config = dict(
    arch='efficientnet_v2',
    n_mels=64,
    num_classes=4,
    norm='batchnorm',
    activation='gelu',
    loss='cross_entropy',
    init='kaiming_normal',
    residual_init='scaled_by_depth',
    precondition_frequency=32,
    gradient_centralization=True,
    batch_size=384,
)
Rows from block 5, named by matrix and row number. Each number is 50 + 12 x the weight over its row's rms, rounded and kept within 0 to 99. All counts start at 0. After the name is the row's rms in percent of the matrix's.
# convs0: expand 3x3 conv, stride 2 (model.blocks.5.convs.0.weight, 96x24x3x3), inputs 12-23, a 3x3 kernel for each
convs0.11 099:33 69 63 47 49 57 55 35 48 57 52 46 77 49 49 43 58 62 42 44 34 44 58 46 32 35 68 60 82 44 41 70 49 38 53 46 52 58 62 57 56 42 63 67 39 44 44 39 50 55 47 48 45 58 38 41 51 49 32 63 34 39 67 50 43 44 44 46 57 50 44 63 39 58 54 46 71 53 25 29 48 53 51 57 53 48 36 66 55 51 49 44 43 45 63 33 60 49 70 34 62 59 50 39 44 46 55 57
convs0.12 099:59 57 46 59 29 67 61 76 29 53 65 31 63 37 33 36 45 62 59 52 43 55 42 22 66 34 44 50 59 57 61 53 56 54 38 46 58 47 46 58 20 74 54 50 60 57 50 47 58 54 71 51 46 44 53 61 57 62 65 39 59 68 56 61 54 37 64 58 34 43 57 54 36 63 55 53 50 61 44 54 62 46 46 53 70 48 52 45 64 63 53 56 35 65 75 44 27 46 51 34 69 47 58 27 43 66 62 48
convs0.13 099:32 22 33 54 50 65 63 62 47 39 66 58 51 33 48 79 69 40 44 36 57 53 54 67 49 43 65 47 75 56 55 75 59 52 27 59 47 46 29 67 38 62 58 40 61 38 61 62 49 39 62 59 28 58 30 67 40 20 60 61 69 42 70 48 39 39 45 60 42 62 44 45 60 48 37 46 49 73 67 44 71 52 53 53 48 59 63 50 54 51 58 38 57 40 42 57 46 46 53 40 53 50 64 56 48 34 46 73
convs0.14 102:39 59 56 46 29 53 46 24 50 74 35 45 53 46 61 63 46 47 48 56 53 48 56 43 39 58 53 59 44 15 40 48 55 75 61 35 68 38 57 35 45 63 55 55 45 51 31 36 48 61 66 52 54 44 40 51 57 59 50 64 62 39 44 50 68 56 89 59 65 47 56 38 43 40 47 52 53 43 40 50 44 60 47 68 54 43 52 37 58 49 55 47 51 44 44 45 62 61 57 59 42 57 50 71 33 54 59 77
convs0.15 103:26 54 58 51 61 57 50 65 36 59 56 67 51 47 63 42 64 35 43 45 43 62 40 27 42 55 53 66 66 55 68 41 60 42 48 38 40 66 69 41 49 32 47 36 75 50 42 36 45 45 52 50 55 36 50 36 44 44 46 52 23 41 37 58 35 45 65 46 70 64 59 50 34 79 59 40 59 35 28 42 68 47 51 56 47 58 58 84 73 33 72 51 32 53 44 50 63 51 36 44 59 52 50 48 47 42 50 41
convs0.16 096:41 35 40 56 37 40 47 51 34 48 59 56 53 58 59 52 72 43 33 40 65 48 57 60 46 58 39 56 69 36 53 56 43 61 47 39 39 28 41 46 65 38 37 49 62 45 42 72 52 69 52 68 61 54 44 44 50 29 20 63 38 62 25 51 46 22 42 21 44 38 71 67 69 59 54 51 56 55 44 57 38 43 33 36 39 62 57 38 41 53 57 81 26 53 33 71 38 51 48 35 40 71 39 45 46 59 58 52
convs0.17 100:55 64 43 28 55 59 27 40 69 26 45 56 49 37 54 30 51 55 29 33 50 45 46 38 24 30 64 69 71 34 56 18 56 54 58 53 50 55 56 50 45 51 32 55 57 61 46 51 44 57 43 62 53 68 65 45 47 35 64 38 55 50 51 44 49 30 39 58 72 49 35 49 59 58 55 56 51 48 73 50 32 48 43 44 38 46 56 50 32 72 62 61 40 38 39 37 75 49 61 44 47 51 49 56 52 49 49 69
convs0.18 104:70 52 47 44 45 66 50 56 57 58 31 43 35 44 39 66 46 43 46 49 55 68 27 47 39 58 57 50 42 36 53 48 40 60 41 68 37 42 34 44 36 39 54 28 75 28 63 54 47 64 36 56 54 67 36 64 59 66 27 44 38 53 51 77 42 43 41 38 36 33 34 45 73 48 28 41 48 47 33 49 43 64 41 46 63 36 39 70 41 33 54 48 38 44 43 79 43 38 65 56 40 59 41 50 43 50 52 39
convs0.19 101:46 48 38 48 52 64 47 31 36 58 50 53 67 32 72 54 65 47 49 63 54 54 53 46 27 62 55 29 49 42 33 42 48 45 45 59 67 43 45 61 39 69 48 47 54 59 52 81 42 37 54 55 45 63 39 47 51 55 60 57 45 49 59 65 28 53 26 35 67 51 41 43 38 63 53 40 52 59 65 54 58 68 55 70 45 68 43 62 45 57 45 50 64 76 67 37 57 48 46 63 47 56 68 59 41 49 39 60
convs0.20 104:49 41 55 68 35 77 44 61 57 47 73 55 51 70 38 45 36 64 48 52 54 66 36 49 66 62 52 41 64 34 53 36 37 36 41 59 42 51 44 43 59 55 47 18 36 39 30 53 58 36 45 36 63 45 63 50 58 68 50 60 48 51 59 54 72 39 32 58 30 51 49 37 60 36 49 48 50 69 58 55 63 41 56 57 63 54 47 56 42 45 63 42 61 38 67 43 37 38 21 72 36 41 35 43 64 43 64 33
convs0.21 103:34 41 44 65 58 42 33 43 53 53 53 71 43 67 55 56 40 64 46 38 38 51 48 44 42 60 39 42 37 35 54 64 36 53 49 42 44 73 50 47 42 36 29 25 52 58 69 58 41 53 67 42 48 47 72 48 38 49 44 46 25 52 43 32 40 68 57 39 51 20 51 41 45 59 53 43 44 50 48 55 43 66 45 37 20 78 45 51 57 51 44 39 49 52 22 66 58 52 69 35 61 64 71 64 56 48 39 30
convs0.22 098:13 71 39 48 54 44 63 49 51 54 23 58 43 54 40 45 54 52 58 56 53 69 13 45 46 50 42 46 47 57 54 58 67 58 57 25 54 59 83 51 26 36 61 41 61 45 44 57 41 58 66 52 44 72 26 54 53 54 71 53 39 53 33 56 42 61 37 54 29 46 52 62 79 45 34 49 40 33 42 52 56 63 58 77 47 46 46 30 60 34 73 48 30 48 49 60 57 54 48 42 28 47 53 36 30 34 46 59
convs0.23 096:35 49 52 53 44 31 58 40 51 42 52 55 52 40 44 42 64 34 78 39 69 47 45 16 47 68 48 53 45 36 48 33 42 31 53 47 31 50 61 64 54 35 50 41 72 42 75 67 59 43 37 34 49 49 42 60 51 51 42 46 50 28 55 60 40 63 76 59 39 56 63 66 22 56 56 48 60 47 29 66 45 25 47 47 18 58 30 54 67 35 61 69 36 32 38 57 33 69 53 47 44 47 48 53 40 52 49 56
convs0.24 110:49 58 46 48 45 56 69 49 41 18 46 54 71 55 53 49 53 69 44 43 46 53 33 54 66 44 51 58 47 57 31 34 90 54 66 35 60 57 60 32 54 52 56 63 77 69 43 42 54 59 68 58 39 56 44 46 63 62 45 75 19 59 48 55 40 36 63 43 40 22 54 60 64 59 60 32 57 25 67 40 48 64 58 54 55 43 41 45 25 87 31 42 58 50 41 48 53 53 59 42 58 51 37 45 34 46 56 56
convs0.25 096:54 46 42 56 60 46 64 50 42 45 58 48 41 44 67 40 39 70 45 70 52 52 48 62 34 63 37 55 47 50 35 47 65 32 79 63 46 33 56 55 45 43 37 36 55 61 61 45 48 72 54 49 71 31 49 58 32 48 33 81 35 33 56 40 62 78 47 43 46 53 44 50 66 51 34 67 47 69 65 62 39 48 41 46 47 56 54 67 34 40 29 62 51 57 40 49 55 34 64 74 47 55 54 49 37 72 61 27
convs0.26 090:63 56 44 41 50 71 69 56 75 51 49 33 76 43 59 54 36 51 57 57 35 48 45 28 69 50 32 61 39 38 58 53 42 60 68 49 52 54 52 67 33 44 32 43 64 51 41 48 44 39 75 40 67 42 46 53 66 42 71 36 46 53 33 54 63 38 46 26 56 56 61 44 51 45 48 64 36 60 41 52 29 60 44 30 64 53 38 55 48 60 47 56 41 58 32 35 64 54 63 24 49 46 66 63 56 50 35 60
convs0.27 106:69 53 59 45 46 44 31 39 61 61 31 41 72 52 50 37 44 68 68 50 36 58 23 45 55 55 41 40 58 49 42 48 58 52 48 62 26 79 59 47 50 60 42 29 39 34 63 51 46 50 34 52 54 47 46 59 46 40 39 60 58 39 50 43 51 60 66 24 22 72 51 44 43 55 57 47 51 55 50 45 63 36 57 61 53 37 77 54 63 69 28 39 56 71 84 34 45 37 40 60 24 58 41 54 55 57 37 52
convs0.28 100:58 50 30 60 46 66 71 51 41 46 29 52 33 64 34 34 61 44 54 66 57 37 66 59 55 35 38 38 88 44 55 39 52 58 48 51 52 60 57 80 57 63 41 41 43 47 51 41 20 46 53 54 54 48 75 42 58 70 40 51 65 52 55 57 51 60 72 81 41 41 39 63 36 42 44 51 56 61 45 48 57 71 61 45 47 67 69 33 58 43 53 31 54 44 66 50 30 43 40 62 53 40 59 30 25 37 36 38
convs0.29 101:33 52 50 68 55 25 33 61 26 54 38 46 31 39 70 66 42 40 64 42 67 48 47 64 59 49 48 51 51 56 44 60 78 41 40 45 40 31 61 57 26 45 39 53 35 48 66 40 37 47 55 48 37 55 67 55 69 58 60 55 26 47 60 47 45 47 42 55 53 34 70 62 64 42 47 47 47 49 40 36 49 43 40 28 29 67 58 51 59 73 39 59 51 70 47 49 49 71 54 54 36 31 55 42 65 59 55 47
convs0.30 100:49 35 34 46 67 50 66 53 59 21 64 42 63 51 66 25 39 21 65 44 45 59 42 44 70 45 57 55 47 60 53 53 50 47 54 65 52 59 62 50 48 49 51 44 47 52 54 41 48 49 43 47 56 62 51 49 47 82 61 55 63 63 39 41 26 50 59 57 47 62 27 61 58 43 45 45 69 57 79 73 27 33 48 42 33 51 51 70 32 44 40 57 44 63 37 35 45 47 63 59 50 51 65 31 48 66 49 40
convs0.31 102:44 36 66 42 28 45 38 71 48 64 48 50 60 66 48 55 61 70 40 43 45 50 31 58 59 37 64 62 44 66 45 49 49 62 40 59 49 59 70 51 71 43 35 31 67 57 80 46 37 44 62 42 65 52 52 47 42 51 76 59 57 47 45 63 38 42 52 63 70 32 43 45 52 58 55 62 48 65 65 70 67 55 63 44 61 81 47 62 36 42 44 37 50 29 35 60 63 64 46 38 44 15 55 34 64 40 51 54
convs0.32 104:54 62 50 57 62 47 41 66 41 42 53 59 52 44 61 77 25 46 40 58 35 52 61 47 63 61 46 57 52 55 58 46 43 47 61 47 50 48 47 56 38 44 57 34 48 33 24 62 55 55 49 62 62 49 65 36 52 37 44 78 31 59 47 58 37 60 57 36 72 34 56 42 57 39 52 43 34 49 56 69 20 45 65 54 61 49 73 59 72 39 54 46 31 75 37 59 14 40 47 57 66 57 35 45 70 59 48 62
convs0.33 099:28 47 53 46 54 82 27 76 40 51 44 49 68 54 53 55 49 38 68 40 38 46 32 44 53 68 50 66 55 49 58 64 61 73 37 42 34 66 61 46 55 45 58 30 62 50 35 36 50 50 49 56 51 30 35 64 54 50 31 58 37 43 46 37 58 71 67 58 44 54 44 42 76 53 35 42 67 67 44 44 58 75 36 31 36 43 43 47 44 57 38 55 33 35 45 66 39 71 52 66 59 57 48 67 62 50 48 43
convs0.34 097:56 48 49 67 40 74 43 48 40 83 72 64 56 42 49 40 52 43 45 56 71 56 68 48 60 47 47 62 45 66 44 47 52 29 54 66 38 39 60 54 54 37 40 81 54 68 42 37 59 48 43 55 57 55 52 44 32 63 37 38 48 42 60 32 70 74 54 58 55 65 44 43 53 35 58 34 58 47 46 62 35 29 60 45 43 27 43 44 54 18 46 70 42 54 56 61 65 66 53 33 62 44 36 48 52 63 43 32
convs0.35 101:69 38 37 43 64 50 25 74 42 58 60 51 50 49 43 49 58 48 53 27 71 50 38 62 47 49 33 54 57 40 65 58 56 39 48 38 50 38 53 58 47 68 36 63 74 38 39 47 52 44 65 43 49 42 43 56 59 32 41 70 65 73 20 48 45 48 50 39 49 53 53 45 56 40 59 32 43 32 69 56 65 24 49 51 41 27 45 52 43 50 47 47 66 49 51 62 43 39 58 35 57 36 51 37 70 49 57 35
convs0.36 102:52 35 46 60 35 32 65 44 50 24 65 25 54 48 76 35 51 49 62 64 37 48 22 37 30 64 55 56 54 48 56 49 50 48 51 44 35 50 56 39 43 40 63 36 52 54 43 41 36 35 41 66 79 46 73 32 56 36 37 39 38 69 44 59 45 57 55 41 61 49 52 35 49 51 46 42 34 48 76 60 42 50 43 41 59 56 40 56 54 51 77 27 52 52 52 46 56 50 50 47 54 62 59 34 39 53 45 62
convs0.37 097:73 38 14 31 51 61 41 40 35 39 51 61 60 42 27 60 78 53 50 36 45 59 17 62 27 69 59 29 57 56 55 51 41 59 67 70 48 56 46 51 54 46 52 57 75 21 53 49 51 51 38 38 66 60 59 33 43 25 54 36 41 52 36 36 45 47 44 43 50 45 41 56 43 42 58 64 45 54 43 52 50 46 71 36 47 64 65 76 53 48 35 56 48 44 49 42 37 54 54 59 33 58 57 55 56 33 29 65
convs0.38 093:58 13 36 41 49 54 42 70 59 53 31 59 43 25 56 35 43 36 50 72 38 55 46 44 52 50 46 42 64 60 47 63 44 75 51 70 38 66 58 20 61 32 46 51 62 62 45 46 64 55 66 33 40 47 45 48 47 46 47 73 46 77 71 47 46 62 40 35 53 41 64 56 74 46 35 41 44 56 35 38 37 55 63 34 47 51 67 47 53 47 60 42 50 40 72 53 53 53 52 57 55 52 51 41 52 49 51 43
convs0.39 099:55 50 31 47 54 45 62 37 50 55 51 36 45 34 58 35 33 44 81 66 53 67 29 49 49 60 33 36 44 63 62 56 51 48 50 47 50 50 36 27 38 55 71 37 66 62 59 53 55 43 63 55 35 71 50 55 45 48 63 57 42 41 51 51 61 47 48 38 63 50 33 44 57 78 73 78 63 43 38 53 59 33 66 37 17 47 43 46 32 54 54 47 62 58 59 61 50 33 51 65 70 44 19 51 76 40 49 53
convs0.40 095:28 61 55 45 28 59 37 69 36 68 63 11 45 46 47 38 47 65 57 47 50 59 57 74 43 46 57 41 42 41 45 62 56 48 63 38 67 63 39 72 44 36 46 32 52 49 49 52 39 61 47 55 47 53 33 36 45 51 54 48 51 59 47 52 50 73 54 39 60 24 59 62 71 52 48 30 57 45 45 36 16 58 26 64 63 30 60 65 50 51 56 61 59 65 42 60 65 68 53 50 49 43 60 45 52 52 45 54