config = dict(
    model='sound classifier',
    n_mels=64,
    hop_length=320,
    spec_augment=False,
    win_length=512,
    targets=['emotion'],
    kernel_size=3,
    widths=[24, 40, 72],
    head_dropout=0.2,
    learning_rate=0.0022,
    adamw_lr_other_params=0.0023,
    max_steps=7700,
    final_lr_fraction=0,
    weight_decay=0.2,
    adamw_weight_decay_other_params=0.01,
)
Rows from block 12, named by matrix and row number. Each number is 128 + 32 x the weight over its row's rms, rounded and kept within 0 to 255. All counts start at 0. Numbers have three digits each. After the name is the row's rms in percent of the matrix's.
# convs0: expand pointwise conv (model.blocks.12.convs.0.weight, 288x72x1x1), inputs 0-71
convs0.82 097:098151128139152119109142072140149143146124128107077132103125105064142146124064147072114111122154156176135109140134153151101062161118201129087101109141157161080151155109137049151134141132135118101109089041157080088173
convs0.83 099:134153129123136109096080147107081095100111129149145152183113102170131118124154098122096181212114170144117120138122137150116134146130169157137123142197182053159147101149144090156162075140076115181148105140081132174194
convs0.84 079:113099105159112094137163159128090063112141104111161134113108150101067133119137095107159179135150093157145148136205128097151122110068084123132168082097123160182109138104050163116157126107115189117186114141082092081132
convs0.85 088:121099128163174140161137146184134070094111159157117127123118153068103112132153135122109217121110103114103187163193081106098121148192156120173160061098116148125126128090117112189102144132133162139171109186132150118095
convs0.86 099:117122168153108064119076152180108162177154163157123195117170091098137084112083148186133135134164157126133154062106141175156117093142115118121141114146068076133147158157168135173107123172110170121072122130119094161168
convs0.87 102:097117161185133104132118151081137150119172123063174115102151102143184173093172130096112106123080146089124141141101078180124107104157203160116142125181112111100080140123118186122127167094197105117087145146125112111070
convs0.88 101:050148128138086133150149163054092069100079167116135141119139148191108189141152116110131118185073145127106141066158148142186109107115156146152114107028132129122116108140141122146177128139107142142168147119127173127139
convs0.89 094:154122104126098107118204133156122142119113142119127145089233166191106137154186172178135117142095138105095129132097086121128103100070101180160183120180114159097153093111123132144120143093127081123130152106091189100127
convs0.90 095:147139172126190115182129142073070094118165135097073080115113106110127114139089175123136124080108105117147109110091156118177160105138108149127067121167122114131112148169089164102132161167100188149093187104091187144076
convs0.91 097:109084114149154128115109142124164133151148110116107159117091104195089084114133104148105082133123098119149148091108136123113158137088077167046115162082093166126126117057133117148133075072077168205177138169148141135092
convs0.92 095:100121111121119118097141124133155081064139121083146117136121116114159108108075089082068145092063109053140158139145075122081093106118080149102056127086112147112058163137185114110120156118113106101149068115140110144109
convs0.93 091:123131109187161105119115129087098098090133116138098041105108134089107156146125163187110121144182138108142166170123118120125142152123082147128167075143112103206124097064114098111159090130150060106162182157113133186110
convs0.94 110:123125134084134130150097168146124131130124125173143100190145166094108124117107089116099049157149177096138093101118146155125122058186180145088107129108135174134104121109111066069127082115134168185088108160134097160193
convs0.95 100:099093129132120173102108059056113131144147123155158191067140147145125111130143158162089145171168029146144101182063111094098153165148144120175114077163126139129107124121087165143143136148140093120116179117121137095130
convs0.96 101:159143137150122105128133188216094186115143114134079169155137138149105168177082105139065186111143056114075148118105140082120116147203139113166140136129108179133125106168147101093146176148119176129105126116121134099141
convs0.97 088:170148132093123183119115060060171109104126105100154138077125174105077126113113117136129089142078089109133138129120095173181108144118180113161103128143086173118099169138142173134125176182185081170079126111168135157140
convs0.98 098:131201105119095053099106155196146147152136136149171085156106148091124178142103096135134132095153102137115180128186167190064158147100162117124156167151139175119117149082076117134164131093154132110087086164104129116148
convs0.99 092:122063114115083107124138088116135140102156077110125152144112113109115095130215103152127152167109069108156137074123130083133163156149135100128101121168074090148101117173128127066123165123159085063086162142076196121148
convs0.100 079:126106174157121126119141092169137127218103100152080135208116141075134101134100141155092079095077088165144177125097121118155123128142115168172134152124086142126155129144053124142137058152109163129119115207130134118152
convs0.101 096:093121108069166077148108159098130133068182108127112095104137123169106087165147120113115101091131120137140191148117136179116119076149084092120113046121119216125098102096103135118183120147120071094157155134127077138116
convs0.102 093:139119086133113053122208143128171122122115147082086135188091128100140101204143117139178204101122185174131107102156183113169135088113160126140147110103152140132155084132128164153165125151131151111130077124159094139166
convs0.103 096:129099083153083123096156062142086082172163086096147126150180193160143114110103108126088161157157135163095097112114132177098166100193151084131151110143101091141155111077130138120099095142118128085119159160071165176099
convs0.104 101:118101152138147193134064084117106155100133102109091034097171117131120107093141085095110093143131105151136179137087158155109153187165088097097143149132093086124096139146125150090145097110130118121121188125187066176138
convs0.105 096:115144164080161096094203130129072123136078153073135092083144168109137173120123077158106139168124152151139087112137132124132097157099157170179170063115112171115139143151096172114115119072193127135139149146177111119074
convs0.106 097:145155142061167160138103125104120116067128108092104186113083140145169135087082149131123197115137190104145112136128156144149085103125136129153165138137166171084174176119093146210116129156092110159115110090118190174119
convs0.107 092:124160152106145138059095114138115145056096147177114144121093081136137092086109116116075147116097096159158125153126104161138113062139126144102136097202104112118053155222126086137101123162156106142135112097105094113085
convs0.108 103:089084120091159146132139100113101115129089120134155109125104104101121156187068205154057100081147166085128189136122150083150162124160160159101177159172143073109163149181116153188138142145125156165124141148128125145165
convs0.109 098:095078111114132089106171125122142104133176162105103116117197104114141115206146120112103132150098137181098122174117118145166197145106148102104113124164133166122132196111129089063180102111088101175166154104124181181109
convs0.110 095:127103088132143113163169107088206135161144129038088090160092146153113117138120121110148111185078099152106141064103134117109095207097111133123103118097079153152193107093122143105136145105143109128097142146112197129163
convs0.111 098:072075130117165144138151146210125088144137111118113157150149167133156128107143127092056128119116113142189217119078133104135106116141167116147152132064136115081199103141143152092162112087175131124137154092119178118160
convs0.112 103:129088093108165130165080082153094082131125144171175128148183107123130125133196145111184157109127093109121127106087127155046136175147149150120136137177131073094126149104108126028121106151151115160094099176131091131143
convs0.113 092:107174104136158043133140126121159098117166158153132187102148141108153121191096135182090128148138129138090167201108096136194156140091093156175093107128098137136159127152141165100099123178131065126102126177094149167149
convs0.114 106:141142084098203106080161138104140134155137132147162091092177140099152150154137115166070072145136147113079128197131094160111126120143165082094130103104118103148113153093089093083093108090049111127087094086118079122143
convs0.115 105:130122105144180085082116163150115059108065054095180181136133140100110081166142137141119113084108176144148120117089125110108125060114169163078109129140111186143124078097181118127175136129135089067129117129137141127103
convs0.116 108:100143082168141082089089141150154148111174167081140191104111097104116074120102065088144111110177122143179108111125113105102154135151088140161116128119059138088079138158126119136154081064116119093177150130124117200099
convs0.117 089:157138103115129149119190143086127076114120152109165168145150133094115163127123143193153169123185146191170095128170157139135154104119129089192126078180152132191095113132093094123084076144129104063161106161093158120145
convs0.118 116:134056063124092157160127168112106173146176145105126100171087119113150110114152108124204040169109148111159110125141157063141115106127142196144138105114129103154152189163090083123129122157122089123130138134181160106126
convs0.119 098:069128097105136146141174182188163075142159106114160124152150122132120134173184106109078090162118076186088151140165098184182144063147134128163139125078175144159160105117117107083117107132114173129163176104126140120132
convs0.120 104:138086176128182114108149132113111126163157043177120125122179167153089048079143127150164162136169141163117119111166113074153113087099142149119081113156097138129058120137111063173091145169121144149168148151133125118126
convs0.121 102:138101070107114159126093154110159124089099030148146096120104168110066146162128105133121128081105128138091120137121132112135170116165131086144115122108169153153117102099070063101092082134093132037135137111068159121098
convs0.122 097:128171143127110120132055090106171142112139132103120147181104179077132163182083124180159155089138137148135173132111089081183114149088129200129100134108186160101175126145113188108111178130167143109142104116127155110180
convs0.123 096:093174122107101145079088097135123132121176130115137128096163141109211112084104125134142170058134112113105146147116151143160105139143199169131169130170131118091156075102134109096099128094168073162099182094139159205119
convs0.124 098:147119144124180159118148116139103161162095088110141093146051159170171127092168123112164083127126128130112132154147126130150097115152102113099088162095132101148108188110193137055053171152081090155124125092159163084084
convs0.125 090:103126079123120105130063100166124167129184103112193089098120055187143115186138095120142092144113138178102104147139093128119123143129134145140088106205150173164180163134141079146116114094087083130143177131143169154134
convs0.126 107:107140136156120105168188157106145143110105155125162083126180169105167108186112109137179097067148104176165138121113066137171156112127102143163096127147106129088127125186084124138113156169158122069132119093090114183054
convs0.127 101:097118148138081146081099113162101137110156120193170118134119115203133088134114101155156066167109178120169052094094138111112145127139141148094148094161104185115092095086118139146101111165119075183082164118123174130161
convs0.128 099:174110136136124126120133146094159088155121138081115118123078134178137167109110110118083051176139185103092152165144136109185086089094158121100139129109190126140117126116196083076079091128175137124111070143137083122083
convs0.129 101:084174146162071115082101109100128107112094073119107095158084159099079173152074118138124103157119094146134140151167153162141097110198105147148135123101146081149180139200151150128156124152147171168141073129108079074114
convs0.130 098:164165180063133116134161129145157156097140129153135087080157196148102119099156047089141114154106127062106153170147109133081126089070139160127108157155125141109162091108108093080167099134141104094165121103110164080163
convs0.131 101:152100162172140128092125131145067159173163138139130107165202081146142141121159097147131153153069090203196120166080120156107130140112138139120170159120160131110145111131164109078130106087107153138187116142170172197113
convs0.132 089:132117110161099150062134098161102108130122132142109113067177149151153137145168157169130152146072096105088143058106096141106204133113129155106108106179155140179107127168099093039138120143101103101081162147111180151138
convs0.133 095:134139093143126103148131129122119097133214127109117184137110126068165143129105193106098167177114073158178136157189141158169108121124122171144122152135136158089105123156106155121154157158146144229161188079106116133125
convs0.134 107:139127136147109149107158175035078152170132110144132113097110174156180107144174131100152122089132101161169134140134130111097104122145107067101141118082099068116122114157159218085163082149135100138081104120153155160178
convs0.135 110:147136120123108112156120130087163140129089173124128093153102124078096156081152126109177166127161105185089115063120139160093074158086112128061138136115165053139091110163142167106189111107204135179138130138157141134154
convs0.136 092:146104157108120036096102104144113132090091120147150101119054126144112147102149101111150126096142129167186113102151085120137164100101023130075117147123119134116125166116095125163108086133117165166143136131070072190142
convs0.137 089:120103093135084100066104158182116135112089081132167093107130155156210178049136119094114114084088102132176111140161092170165173049121134108096132108134128167111139103112111112125146112139102104105121133132101107173180
convs0.138 106:140140122090149092101092135127087116111120092071118146134140150117181101128119122089198145122102179045151073105097193149123093084118128129112114124100089145117110102108098098181134102100164134189158090100126216131112
convs0.139 114:194159146117122108155109103185095101176136117144139119146110133109179138119109097124179076162088157179100146131115136096134169132128031161133158153117101122148052153130149153178110171137181134159155161135073100111173
convs0.140 092:122125178121139138089129146209111117070096091159139124170107096084138133138181109109087193154157181132130122185059065108086134140146195149096179105154088119137096168162111139134095121157099106112116142145098153134137
convs0.141 103:152094141180187147094090106111136151111102100169192076188091161094156171174102119124078115144151139130134135144133144148174094134146095102121081100085144089109091184075140132109148169069136166154135105107187110108149
convs0.142 102:141159175134119099121103114046189135107140117168081143143171130115131097121097150141088184101110076120129101150169076170112135121148106110093104115162124149155131080140178088145128193116122123173083038149131095093146
convs0.143 097:124144131068157108101083131060153169154164126156118110099140153125140188135124124089135111160156085147134150170133104129084132038208114153088131141151133086100128109182144131063129146097147196162124123169158110095113
convs0.144 098:095200153106108149134118094187113133056144129116104132108095159177152146136171130137135140098158106103133232132134096126189106136115162126156102128167130149153058146115119143073113173110160122119055129164114158155161
convs0.145 104:090109164161115145152102124138118130154097167120146123193100149124146133109126098116075165146133070033084075069148051093115181082128163109103138147140095124132160115107154179127065106152096100127125138107173133107149
convs0.146 104:169100136144143068100095103203092092124120149068156123112123117119140127168132127139144145172080056112175158071135154171147069147112169113186118109155123153136115159088143115183121136097065145136197125166118145133133
convs0.147 111:202113078133134153137178116143142148167207128095152147168171092094114148155134135149092144147082149132110086106107094076166059101085148155145181133133088124108135138138162158126194131139170120088127120098081095091164
convs0.148 097:139126105167097122149136169120070160096115162125118106071130147092092192146178113166064148110101169120127121140187184121140176132171113188172092115129151074109140096103107102141152111105192173107069126084133142133136
convs0.149 099:142135128114121145154119141099136143117120085112151079112155090101157078138053119089131219043124086162129128158147087104123146094124119155090077152120090111165085063124094099125134124193142159108176136145156134149083
convs0.150 094:113188128124114102158148067156144160133148124170157096118129163146118136121110140097159146175029182115195185175152081147123116096122134099145117105148121157092118082098153126150136170158168078093140142163143120199147
convs0.151 122:193144124120138102160110127113173132145107089156118100115161137141060104149105103117116150133127165128124079165097121161208119149141180121206135115112147184127186092125107132162127158137123030181110130120158150173159
convs0.152 095:098130109162095180157172125098103133158138127164065107094138105150156143107118040109120094094115116107176113146123071104155108171108098098097157142118136163186129227095171150111120144106089130116156096100144158158079
convs0.153 103:154135119133102137113095110110092115178169135173152153109111102116148150161155096124138147131100127155089118105112129192154146136119146088106110155206179058126157150216131075151138079188094104166112159055119160125133
convs0.154 102:140137163076128183080103111174138112146134156166127147154130145127108165126196116142072126098110129128121135159134150131101158066165147140150196177202153133058129125169114070096083105134060158150152104126114159119159
convs0.155 101:172147126106167170147075182180141159124098124169154134112079107096113160089139199119162087096173151174137096103141137135158127203107088124086084162193143141098087158131165082101103133116124183137143131159119115140145
convs0.156 109:112121175176123082127111186151144131207130127147156134145156137188118125146078193141088133099117138168121087132109113097157215168125166106115129123076143084125092120155155115063119125166085111134134163154097095182149
convs0.157 106:063141136113134086149159118127129140099119131101091169104145156155109132172154113125110105184151116102142123119124122132096130141072174100050184131129157165123181082155155108164118051185062132149162158061106112149155
convs0.158 101:055172081143154142116153133109084096089126066163179117118145151135143082088121172150120193123118127109127176112087121122166132118175106138122114078098090213111120122097097088098162136177151147186112110122147117086090
convs0.159 100:100081119102084145143116136185147082147147111080103093125138154164121160158112098145094124107115108111102158063109047145104130130096188118138133165124156154115094120141151160167070068173089067157159118089089118181143
convs0.160 089:141101100126076089134124114159147130104138109116104112230122133160179181129158160134123097155143169121196135084125136116159120103040128156164162113070091118105152126119125177063051101097142130117116120123134128130162
convs0.161 107:122110112072136148118137084120113185055143088169128162099072128126087060083132118124097150103178150147090102126130157084133090083200168118102146135140101155143115099104090121105159125129170126107155193160149185129166
convs0.162 107:150136163128119161136144123115154188131117097147131105148153115114150137079083149175132092070187165074084179159118081148172129092115099164123134183093131141101159172154150119140148150105068207168154138153110125062113
convs0.163 102:103204172110154122115146120072102080101092129090128106159099157106129159141061105103133115159117095178102097108125098145090098160238104085134089154144094111181132098127171127102116071118125130157141109098117095104136
convs0.164 106:147110101125167099072149177076129180197185103168120146123112158113122103133084133122119185133164075083086131088140119178104096125155112184145135122164107119072089133161137156160121086126170066099141068112132139120113